Weights of a small masked image model.
Training: soap at rate 0.0019, batches of 128.
Rows from block 6 of a small masked image model, named by matrix and row number. Rows with one number belong to one neuron. Each number is 128 + 32 x the weight over its row's rms, rounded and kept within 0 to 255. All counts start at 0.
After each neuron's rows are labels from the 100 images, of 14976, where the neuron reaches its highest value: "top examples" is what is common among them; "patch colour" is the nearest of a few named colours to the mean colour under the peak. Only what is clearly more common there than usual is listed. The data: stained colorectal tissue patches (NCT-CRC-HE-100K).
# fc1: MLP up (model.blocks.6.mlp.fc1.weight, 768x192), inputs 0-63
# fc2: MLP down (model.blocks.6.mlp.fc2.weight, 192x768, transposed), outputs 0-63

fc1.5 [164 175 191 109 124 115  93 133 137 185 105 191  84 112  87 117 103 126 142 156  94  78 151  90  75 162 148  95 130 176  97  93 175 132 119 162 113  91 134 129 100  92 174 120 122 116 157 140 192 124 158  83  86 128 109 154  94 115 110 107 123 153 115 131]
fc2.5 [107 126  79 130 109 132 125 163 118 108 147  92 154 108 181 159  95 152 139  96 149 111  87 205 162 103  95 177 158 135 168 179  71 140 124 132 133 158 164 139 162 164  95 144 126 150 192 113 104 130 158 158 150 103 145 153 151 104 185 134 131 126  89  69]
top examples: tissue: smooth muscle
patch colour: white

fc1.738 [156  80 146 130 154 128 171 115 132 162 162 120 132 180 125 142 135 127 108  84  70 119  58 149 158  84 108 146  95  55  77 103 174 160  99 154 109 165 156  89  72 132 141 105 108 143 113 141 166 128  89 114 148 117 119 134 140 127 144 142 141 211  67  82]
fc2.738 [ 75 143 123 125 135 193 117 181 134 107 127 158 169 114 158  97  93 166 138 126 127 154 169 131  94 138 105  97 151 145 140 162  85 135 166 123 173 111  89 113 119 138 140 130 160 172 131 112 164 132 181 184 159 152 115  94 134 147 123 129 172 153 135 115]
top examples: tissue: lymphocytes; tissue: debris
patch colour: brown; black

fc1.605 [108  98 108  84 223  97 148 126 148  58 114 154 159  73 108 113 144 184 173 154  99 153 115 132 126 119 110 143  85 149 119 129  98 162  77 156  76 142 172 150 136 139 123 135  96  75 127 121  83 156 175 117 109 122  88  49 132 129  63 126 115  71 176 152]
fc2.605 [177 122 104 131  95 175 155  62 164 133 117 143 110 192 106 118 111 150 114 136  45 141 117  88 102 137 110 139 180 173 123 132 157  92  92 111 134  67 111 142 154  99 114 173 195 123 178 121  82 169 166 138 178 210 157 114  99 181 139 160 139 161 116 138]
top examples: tissue: smooth muscle
patch colour: white

fc1.157 [101 133  98 165 130 131 145 142  93 140 162 166 133 120 108 146 164  96  75 185 109  94  97  76 144 121 110 140 143 107 166 142 114  89 165 100 140 137 117 135 127 148 114 100 121 144  93 175 110 123 176  82 137 102 116 113  88 124 121 136 107 147  87  77]
fc2.157 [126  75 146  81 156  87 118 115 148 122 109 109 109 148 153 134 132 123 140 107 119 127 158 128  96 149 147  89 149 119 128 136 147  97 108 180  81 120 170  88  75 141 159 164 120  71 190  45  89  92 129 153 105 151 132 113 170 126 144  81  95 114 190 128]
top examples: tissue: smooth muscle; tissue: normal colon mucosa
patch colour: pink

fc1.483 [111 116 133  51 157 173 190 128  71 124 128 126  95 125 133 100 116 188 166 157 154 149 140  77 108 124 116 163 216 171 151  80 112  77 122  97 179 114 182  92 163 146 151 122 172 118 127 132 122  98 165 117  78  65 110 180 137 131 157 148 128 152 124 145]
fc2.483 [156 134 174 133 113 133 161 169  83  83 114 142 150 179  92 121 160  79 180 148 156 130 107 101 134  73 105 149 130 117  97 106 138 125 196 164  88 118 131 136 108  69 111  68 174  84 103  99  73 115 147  92 123 130 130 110  88 176 114 154 103 177  85 141]
top examples: tissue: lymphocytes
patch colour: brown

fc1.254 [ 99 132 171 179 135 124 152 169 122 154 110  40 153 146 118  85 108 164  77  73 133 152 130 125 120  69 110 150 152 187 122 186 119 102 131 107 100 141 143 128 124 133 127 117 139  80 157 111 142 151 131  93 174 200 122 116 164 172 127  89 125 125  99  79]
fc2.254 [172  88 118  95 148 165 155 134  98 131 150 122  91 130 145 185 118 139 113 143 155 117 103 121 128  78  97  94  95 109 105 186 173 119 110  99 185 176 159 114 145 146 149 105 153 165  88  62 159 167 189 138 147 188 134 123 161 158 128 182 119  84 107 103]
top examples: tissue: tumour epithelium
patch colour: white

fc1.210 [170 152  68 135 142  98  75 125 141 152  84 114 102 124 200 141 131  89  93 126 120 115 131 160  99 111 141 140 139 174  93 127 133 128  97 109 102 136 127 151 169 135  86  92 118  98 111 174 135  91  81 124  89  88 103 114 115 130 147 147 115 171 142  58]
fc2.210 [149 125 201  89  95 184 151  70 123 178 159 129  81  98  81 125  74 157 112  74 102 130 139 106 147 144 184 155 163  84 101 146  96 120 132 146 150 157 159 137  62  90 130 136 149 189 161 136 139 181 138 123 153 153 133 175  90 168 147 129 122 138 106 212]
top examples: tissue: tumour epithelium
patch colour: brown

fc1.307 [135 173 196  90  96 172 145 124 119 145  87 171 109 156 106 100 145 159 133  85 126 120 155  77  91 114  92 132 145 146 160 118 147 149 109 113 103 150 204 129 147  97 108 159 115 144 149 106 157 159 110 122 123  97 103 165 122 140 143 137 129 160 122  86]
fc2.307 [173 159  48 170 156 157 101  99 153 112  90 134  99 118  86 126  96 139 191  99 113  68 157 160 106 137 144 116 176 112 100 138 104 136 173 142 109 166 110 174 139 149 151 170 153 127 134 142 150 117 137 171 155 131 132  78 145  32 155  52 152 147 141 189]
top examples: tissue: cancer-associated stroma
patch colour: pink

fc1.453 [136 102 186 100 130 109 123 196 125 109 147 120 133 111  84 142 117 159 107  86 118 142 158 102 179 184 122 153 173 110 131  93 169 174  91 157  91  96 113 108 137 115 115 166 150 126 181  80 159 174 166  67 113  82  82 141 101 159 155 119 151 131  89 162]
fc2.453 [ 61 118  32 161 102 162  93 107 114 136 127  91 109 162 163 151 196 125 164 172 115 113  75 163 127  69 150 146 112 148 148 159 146  96 181  98 117 161  81 115 122 122 158 108 161 155  67 182  89 124 161 125 140 142 173 134 102  75  90  65 135 145 125 119]
top examples: tissue: smooth muscle
patch colour: white

fc1.23 [ 87  71 146 146 117 119 163 108 163 125 130 116 118 185  93 108 114  91 118  98  42 198 131 117 104  67 130 107 104 130 138  91 158  92  69 105  86 155  69 139 170 134 197  89  97 132 171  61 143 110  82 186 125 136 125  81 134 138 174 119 101 116 168 134]
fc2.23 [ 97 111 125 120 136 110 103  92 113  99 148 136 197 134 146 159 144 156  99 132 145 187 152 145 182 155 131 135 146 108 111 155  81 162 122 105 197  73 151 192  66  76  95 130 197 183 117 142 125 161 149 119 135 119 139 169 151 121  73 161 120  91 141 132]
top examples: tissue: lymphocytes
patch colour: brown; black

fc1.213 [130  35 114 178 144 196 151  67 149 180 128  95 109 137  93 130  76 112 173 120 125 106 110  99 126 124 163 135 154 168 163 120  81 172  68  85 164 117 157 129 124 114 100  69 146 130 116 147 139 105 154  70 133 156 125  87  99  59 145 123 131  92 118 124]
fc2.213 [125 142 158 103  80 119 190  99 108  90 175 166 155  98  54 122 118 138 126 169  89 139 102  84 154 102 146  84  79  92 105  84 146  88 157  76 116 144 118  96 122 123 188 161 108 124 133  92 110 159 138 147 134 107  95 177 110 167 104 181 154 170 215 153]
top examples: tissue: smooth muscle; tissue: cancer-associated stroma
patch colour: pink

fc1.598 [141  55 146  98 143 145 203 133 151 103 142  85  93 144 142  85 137 143 127  56 116 120 116  71  59  71  79 170  98 128  94 106 105 156 121 133 177  99 120 153 134 142 123 166 157 145 162 165 106 147  89  84 137 109 152  49 141 144 119 157 122 145 129 140]
fc2.598 [112 157 112 135 121 123 103  91 161 158 118  91 165  95 111 183 109 107  70 178 171 131  80 144 140 146 146 112 201  87 122 170 187 167 110 113 131 141 120  97 110 190 110 140 143  66 130 130 169 133  97 149 114 158 136 134 132 139 128 167 126 161 141 168]
top examples: tissue: adipose tissue; tissue: smooth muscle
patch colour: white

fc1.333 [ 96  69  76 151 135 111 120  71 144 205 111 131  97 118 115 195 119 123 172 125  97 134 135 158  75 123 156  85 114 130 124 164 101 127 101 126  93 125 144 145 154 165  77  97 116  77 125 223 126 135  97 120  76 111 147 159  88 151 107 159 119 112 135  95]
fc2.333 [171 142 197 154 104 153 135 136 195  80 189 126 145 143 102  31 108 101  86  99 127 162  99 117 155 104  84 181 173 142 151 155 129  98 160 111 182 144  98 122 150 158 171 112 121 171 138  94 147 183 116 135 186 113 137  81 131 129 153  96 173 160 116 177]
top examples: tissue: cancer-associated stroma; tissue: smooth muscle
patch colour: pink

fc1.137 [111 140 133 131 140 112 227 149 117 154  80 161  91 115 129 124 202 142 151  66 138  88 122 143 122 150  44 103 165 129 106 137  64 126  87 146 132  84 138 142 175 203 144  86 104 161 169 145 138 147  77 187 146 118 123 116 129 139  81 152 117 105 186 122]
fc2.137 [ 82 154 126  88 104 177 107 127 122 139 145  88 123  93 117 138 134 161 127 137 109 145  97 186 148 141 135 106 137  78  80 172 173 154 115 149 203 147 109 154 107 184 120 117 160 106  81 127 180 104 202  61  69 173 148 152 165  97 150 144  93 173 107 160]
top examples: tissue: adipose tissue
patch colour: white

fc1.346 [157 113 105 114 106 106 166  70 166  98  65 148  80 125 100 136 143 163 168 114 137 121 114 145 126  88  74 210 109 190 188 149 156 142 137  96 151 131 155 170 112 134  85 106 200 210 103 133 115 114 160  96 191 109 122 176 140 132 142 120 127  58 133 127]
fc2.346 [130 108 177 149 121  53 104 118 141 176 147 111 173 125 150 158 163  87 150  77 111 147 156 122 118 159 131 124 167  99 126 175 130  90 126 157 136 108 170  88 108 144 118 148  89  74  76 150 111  96  75 138 124  90  99 163 135  62  84 120 119 209 118  30]
top examples: tissue: adipose tissue
patch colour: white

fc1.450 [ 91 143 183 114 150  89 189  81  93 163 152 104 115 117  95  89  88 109 104 103 143 219 153 154 103 128 190  75 132 181 124 166 121 159  90 152 116 110 127 130 133  98 117 119  60 146 133 173  82  93 145 113  85 172 152 111  83 155  82 124 104 177 151 144]
fc2.450 [141 149 113 147 148  90 113  61 132 180 145 158 144 207 135 117 136 139 150 154 152 169 139  86 102 118  74 133 162 166 188  99 231 118 121 159 137 120 110 164 108 149 158 198 114 138  90  87 110 165 166 156 169 186 133 138  96 106 114 129 147  98 113 170]
top examples: tissue: cancer-associated stroma; tissue: mucus
patch colour: white

fc1.177 [116 125 182  95 157  59 134 164 148 100 121 125 125 127  88 151 123  64 151 146 116 131 127 136 145 124 121  51 150 141  92 158 194 135  77 172 174 145 180 164 159  80 168 163  80  84 102 161  79 106 168 117  88 117 124 136 176  78  97  97 152 111 125  98]
fc2.177 [124 113  89 153 167 140 143 123  83 110 119 160 155 137 154 176 132 147 130 145 138 162 111 149  93 134 170 199 119 134 187 127  61  72 113  86  52  88  87  66 103 128 109 137 167 190 120 139 106 112 120 130 149 140 103  99 128 216 101 144 153  97 156 110]
top examples: tissue: cancer-associated stroma; tissue: mucus
patch colour: pink

fc1.273 [ 79 127 139 173 109 162 175 134 109 133  82 111 124 166 149 138 202 109 178 104 144  74 153 103 110 132  84 126 164 176 156 134 117 129 146 148 176  92  89 177  87 159 158 150 126 172 177  97  41 140 130 101  91 118 124 120 105  85 133 140 100  42 125 137]
fc2.273 [161 151 140 153 142  91  99 108 123 158 180  95 151  95 146 155  68 173 123  59 127  98 130 162 127 209 116 146 123 130 152 176 112 185  99  99 134 160 148 102 190 150 150 133 166  69 122 154 116 134 107  88 144 162 113 116 204 123 120 122 123 118  92 134]
top examples: tissue: adipose tissue
patch colour: white

fc1.374 [168 137  47  86 148  79 155 124 154 156  76 159 143 118  84 130 154 158 140 156 199 166 170 124  57 108  73 181 123 162  78  87 110 116 136 109 106 145 173 152 140 133  78 166 114 138 128 158 119 147 169 157 139  92 128 176 112 127 173 135 102 160 142 113]
fc2.374 [121 132 110 177 153 169  81  40 133 130 123  91 146 107 120 127 113 118 110 220  99 135 139 106 116 127 122 123  96 168 248 181  96 139 114 131 114 137 126 133 137 119 118 136 162 133 106  95 147 118 109  78 140 149  29 150 147 123 153 108 143 136  78 107]
top examples: tissue: tumour epithelium
patch colour: white