From a checkpoint of a small masked image model.
Model: 4.44M parameters, 48-pixel images, arch poolformer, norm layernorm, activation gelu, depths [2, 5, 2], widths [96, 192, 384].
Rows from block 6 of a small masked image model, named by matrix and row number. Rows with one number belong to one neuron. Each number is 128 + 32 x the weight over its row's rms, rounded and kept within 0 to 255. All counts start at 0. Numbers have three digits each.
After each neuron's rows are labels from the 100 images, of 14976, where the neuron reaches its highest value: "patch colour" is the nearest of a few named colours to the mean colour under the peak. Only what is clearly more common there than usual is listed. The data: stained colorectal tissue patches (NCT-CRC-HE-100K).
# fc1: MLP up (model.blocks.6.mlp.fc1.weight, 768x192), inputs 0-63
# fc2: MLP down (model.blocks.6.mlp.fc2.weight, 192x768, transposed), outputs 0-63

fc1.113:174125144105126128183180112192101183121127179176108088150125098097126132131108121081144156125121136160116118096100124114108068111146081140088167204121152143117088141129089174168157128141073092
fc2.113:125069138179146086138139120083171137125143139144046175152163138152122108119074099152117136100140093110165149172097147135155170103148125189113113101081127120157124129078150132161138106046101168
patch colour: pink

fc1.332:082128160091141105123159131099136169141152084104110116153105152119185174107094109193069151191097103085138117071168097128154118138158107131135127115136130091170149107139154135118156060133134123
fc2.332:123113097095165142138147079096153145166182143151062185111098095119016187144155109122120138092127146111124091156157116111141132089136145083105140150112120102106112138175075135122145137136116134
patch colour: white

fc1.65:158185092115044144066141121091162128118126143135170119115158143139121130151127145135131156083199104192103099106152120130178140089179150118074150095121112110117157133107169104134141132109156108
fc2.65:092131142174185123120147127186075133146128146131075180115089100096154134097169141108097111184090180104148167184114098109103123145148147109166121177130106133155141113139113151137137141149117157
patch colour: grey; purple

fc1.266:111145087156107104121153087123105088149210165125101109076132098100138088160141092091122164093142139159119116128149141107102129131103151187136168111076114162184127138166093171122085131161096128
fc2.266:122084083069118098154098115081117083138136132183132131148170134143151129140067147128131134187104117088114106119084088133120131111094095087125100143104132171076207126081137127193149091144213105
patch colour: white

fc1.272:107129075105141132146143109121140092104124118161108115123168124158094120086122175105156117185091077076122181148150107115131151142140163120148143107034133129124151085086144200085176138192128196
fc2.272:197123145108100115146118198115106085137148138055152120102180140114083102096115070140164159096131135197181123124097145129098123155130082142133147119118096134150159156122084104115108073121079118
patch colour: white

fc1.240:197125158136100045209151181141141131123107170117145180108094100119098154103136091149098134124095083097159117131111097119130107102115117160118195133133157156115087085141161126108092144104106156
fc2.240:092103115105161150135110115109126094138081047175181091096127130119092126174152122117162083118161166142122139066129164166139121143102116044166106083131079174099161140138116126155112099123119144
patch colour: brown; black

fc1.722:156147083142179140141109139113148140172140088098158134077127163084139154161098158160120101129146108122084159153125146092070088181102104108128080122113091098162183119132134109172104182158106145
fc2.722:109138179158062118134120175127090102088124178123074112162159100149077110113121116085179164085124162182172102130169163147160199143195130106100106107139165130121078075152153144156164082143085077
patch colour: brown

fc1.671:108121095177105147106144128104122090085111124128094104037152092068148110105100131111097155179086110057120043101131081104125097100163096193090142093104123132128090156130142060155119099162153206
fc2.671:128152098152106121099076142126151169124107153176175118114121173171132180146154174190173106093174130138117150187080138068079131158123123063132116154156143160117145106097107171100149189160132139
patch colour: grey

fc1.698:106152145123126179136059156106117148128148125145128166117154126136088113151138109117167070133155175100087125134135197119136159134129116136143146086086078138144140113174100116056132133192130152
fc2.698:112135104130160115093180113174163129204103139130124170118130135072142120078127142144111126088112185114099121206107152091123153187155133094147140097142206143211119109120101092197102113136153128
patch colour: brown; black

fc1.104:086151123107161086121172177120138128101119103122154171121120135139140145173099161107082139136132075129087125073158111138083082159153114137141162140148132142156116167166098129153139132152057143
fc2.104:154121122123066183124150077131112127080082152110112140107125130114121112051094102135083142116064174118110129117139096169127138100127126142099094118085159161092110119114123154143121161085140178
patch colour: pink

fc1.70:167136182153128074096120078045044112115105119162127117163148078110167111120131107116104119144138101147080150098115097127207139130104099079095064141194131150093134099129114100134109089126121140
fc2.70:068118091101060152092107152203143084130121097077127192099120150126119140111124137196131151119120162085138086157137136132047097126143149146158193121084141137121114148145119164133146142102090157
patch colour: pink

fc1.712:070113101116173102150109196145177181120112124108092127173104124084206112120128159179122111166122116116095104079160225138131117128078113156107152116152212129121110116164151088161138112138137130
fc2.712:170187133097084141089173073139112101138136164163171115122144084171081107117150102084142105084145095120163173183167091083148122123110139098118104150119096109106122183098069140103120101126128057
patch colour: brown

fc1.472:140180152133121138049141190112155131104131188129091120122115136100128143145137081139145075116118200097136168138095098153124115125174094121099138166191104108097150166139121134057143152116082106
fc2.472:085059144142142167132132034146162144188138099152168189113117160085084121086119192101121132174180080111084117123152160097116108127109212145158108132097146123127120077138096120140100070130183166
patch colour: grey

fc1.563:128104086083228161140134081128146139123107124115099089094085153122067158050096155080122159172130106137093124111059175128118141129096087136114126133155195060149155090095111100138142134101141152
fc2.563:112110161102125116150102184065135115156178156120192176189144133172098082174134089134101137119149180085180172096114144111146088174137149126138144109137091143100079150185128142109063095119073147
patch colour: white

fc1.515:157119199165103076163162095137096100126152078162131151048084105139115086122163159145116162144123102116139153205116117122082129120088127120126136111121090140140144139164140163177144117115145137
fc2.515:119124100150084155140143136126135159116104183085120100189142124162134105122119077149065077119109124184210072097151119180116080146134141092137138160164120154108078153139140088047096133154157151
patch colour: pink

fc1.141:083138159161144108213115122149114132130147111156131098107096123118104037175149068149095121130117089104101159130124184078123087123090097167116126157154142131124184096112173117128177102096070123
fc2.141:103156119114101133082154139123117100149125134126094142113073144094097173072048139174121137161125093159151080110126051123133105058162164046165126145128141145079059107124144111116104150182151071
patch colour: white

fc1.227:122096152106085070140146135116149103128155145162203073160132150146137150119159200096148100103107081097153164129122169124135152082164157091107114114090190096091071133114052102124134100112127142
fc2.227:103126142126192142093091119149113122154087149085095157122119160116100118139102042117100097154144152132108076143099060185129139138101160077143103132175108162151164170137125144156125108177118181
patch colour: brown; black

fc1.718:163124135120161190226132122169071122140136094188113108071127189100086179147079137104134160167123177111106170151142178147136161121183144110097090160139091115111105137154114158096138127095146110
fc2.718:197090139153100088089099217193117121092152146113142104130112133173192133077106170184178064163104098138136140115126064182118098056131141151119143111129136165148104133053208129167121086153104090
patch colour: brown

fc1.632:091061163117043100159060159062152144101108164111161138073137079140177112161135192140126187129099138103115132103085161152115099131146078148102141162145113136129097169163122093178161137133083096
fc2.632:242176124096105078104104130153110115125133135120077131092148083152109113109081159135176135117100195104104172135120153128158096073086199176147198132142107127176160117143114136141154222102131110
patch colour: grey

fc1.467:108101102196155075083122209115133131114173137130144138184171110138077107099177101084121152168162141103101077070070151163173166103082127116073136105128149148136156134129168176153176128107124152
fc2.467:154193145093085203137114095133128093138154052150115193120137126122181068102124089196151105057079118146112159174129099140113097143158179170122113161123125066104034121154089130114158118144146090
patch colour: white

fc1.735:157129121092057129108094159158133120105106185174176101079159105134130113130122103077107185142055162128175100145137114161109125144128129145094097114076124106127139134150139063169110095134080109
fc2.735:096099166104198109119117105180149114153129045088092144142119129084084098135124125124176142130176137107089135144176156101157127097170124087177143173160138126103134112116095177100122150134144143
patch colour: brown

fc1.741:134126106162086055154109145055141122123160105172114135131116147082127087194089137095180138135131152131128136121138101154141067179141154144137189099128198142171179095116211116169165158083137098
fc2.741:140177118123150117111137108169122108121133146160123124125137107175101142062134120172146133115118128167125115132064150119054178123145132146123080159102101164130045201084092117106163098142101130
patch colour: white

fc1.298:117155123111110071103162104124169079091070125136130158113095135156111114113113125097114112144053203099133136095094121105169063092139113127071131141135043162115145124095162124143202100149121151
fc2.298:115158123083131118095094132129145206102097136105147039129131143143128163120090115142170147155217048153109157181111125173103156093134147188162147086111172070137146141151072116147074160057120179
patch colour: pink

fc1.611:082149119153089111175196048116087122139189138093132110083119064130159106177177107146115103097176121160109158086157194169148161170105150153136098134082110072120126182095102136157174143150109144
fc2.611:174152156078151145138139143130134163152119161123092163153070203089065129123107120174118090172080108107087098205139085092083141126117129112140083173096149161137074160150121131145171243106131084
patch colour: white

fc1.120:145142155081202133146089140090106079101178112112166168111090110152146110118100124126141132155125179125115149086137105180166101082152178087119106086127219171158094135161128115145117127105153135
fc2.120:091115130103093182096110116187104096173146109090185121132121081105075082188126131123125088101100168130088145115088161153105146190124094071115136164107095190128129154176100150138134102211138143
patch colour: white

fc1.591:149066127134077082154123167162109056137123140176164170138149133128221118128110146174161133107129074079141167110101169125108133183137180125130082144169108113120182154086146118122140093174165098
fc2.591:116120074108165137106108123119107094079192071072141135172107106056101123109106148065167110131138180182114129078146093147123071072139180180114146093116125121146095176166117136200102127149073111
patch colour: brown

fc1.121:080175103130092185194195128156127161132118096146123155152162126164086116135159114127190142123172162147137181146121129127110109079186168164133110174105156158144111143117171142148123147126146088
fc2.121:167085142111180096105151160103125124134183135106171139101113156155205122097131179100136120111127077156138053106150152113186135153126089129136177113131128180165135107115082136104149064114109118
patch colour: brown

fc1.191:075122135114144119113152147137165116059151187056058111145109082119137144151147104079159094088146144169126105184117115138119047132185083158124163111068150156136104151131109115118094129133120142
fc2.191:143153118079079137091043158140106152205120122108155123109168152119175086182080086137158111174145159114129144068136128125206186150079138114135067148140111059144143128162180135173150174132161132
patch colour: pink

fc1.313:106145073123123193136163105135139136192144112192161113082138084160140136140092112109154089114156148083051170143147118100102083103107121137176114129190137132126173126156122176154106138066156143
fc2.313:133109090138153124145138132154123151145151128091143130056083172141098073086100135078126080129125116139094109132110150112119123131042162084090106148095161070153128129097096137113108137138153139
patch colour: brown; black

fc1.1:073133132173153168193076138118125081151132195064134134070223077133109110155214151147150188090164103149114100118138067096151114169119144076076124123085116123098122099090181175118194141126105083
fc2.1:170098146111171085130162130131120118138107073115144122139119105090097142128134130155127167168045178076134134162130110092165106133104091151116145103135152147107124140114092127142112042136133086
patch colour: brown

fc1.50:107150209152125166077146112062161130134077091112130094123138118106137168137146138073127074179137128185140133073104095164106101157136145071084134168094089144172138091191162141116132108049125112
fc2.50:168190152194096162117206127199078111102154171128116173127134171108108122154134114213135193071141142084091117157223127145145166136136129166163154118187131098129147166110160120131095135155124142
patch colour: pink

fc1.310:109076160144141167159073171099127096094147148057126153137149160091168162158093132100086154066174124029157134160167133105090096084088123162129167144190188112089182146097133169102156120119129127
fc2.310:115109117115147082139169155106122091140164087136165215132113137127083116178129089173137126135076135205137195193103165115150205200150083153184155128117096166143124135164065112113086142121157110
patch colour: pink

fc1.610:154150107132112107172093122094177090108122096141126102144132081113104046072096083110158183069155101128115167180149132132091131092124127102094152128116162183167200071135096102180170128125167157
fc2.610:145093075085155138122109157152036182131131167163140162145141138145196170169191166156139129103118205142116104063114167099132098178137183186133108079100061148116051151108161159073099093154098115
patch colour: white

fc1.716:133066197053149162144121110133111136133155110133078113160126132130162149065062113073127117189089147136110138156135111124075148173122128118101128063192108129154123110119177157133183086228086125
fc2.716:171222052184110100095154095058091134087070108018171144130088119142153051104147081112131140104146081129116102106122121142147122089142093141113142124136166112095139105155100125090132150138138087
patch colour: pink

fc1.330:179134133094116092122075094084140137139089056137178154115096064082120128137149098155111096050139180087145153203123117179077088154031095119138083181142152171117117119140116136122153179091113135
fc2.330:114141079161130115147156122169160134094148131174088108111138211149085163123077156141157167162132097121103100076151137057108139098196166161136155094089107166109080092137136141154097111123128115
patch colour: pink

fc1.117:174175112197114094132142090120128084137144066129182170145131073154167170137152135157103139151134150120110156131108125151131124085092139116139058071180092156116193185152129147125105103161138148
fc2.117:076043142113120169162168168116117177078112166099115105164144152143096129143123109132145097092120096151141114122193151110097074177169121109143131179142174115173043086130155151106097097118141144
patch colour: pink

fc1.282:137145147116137095122159155117073090191135158159186087154104133119134130130113161131140095117096161118156143119096105140171124144163091185092107170189096151116096128161170109135139140156089149
fc2.282:132159176151126088152133118129176153113125114166078121147194166140123136136139146133152156114163108165117112108133137145039123125136145097154141123105120161088160099077088210085117139097128154
patch colour: pink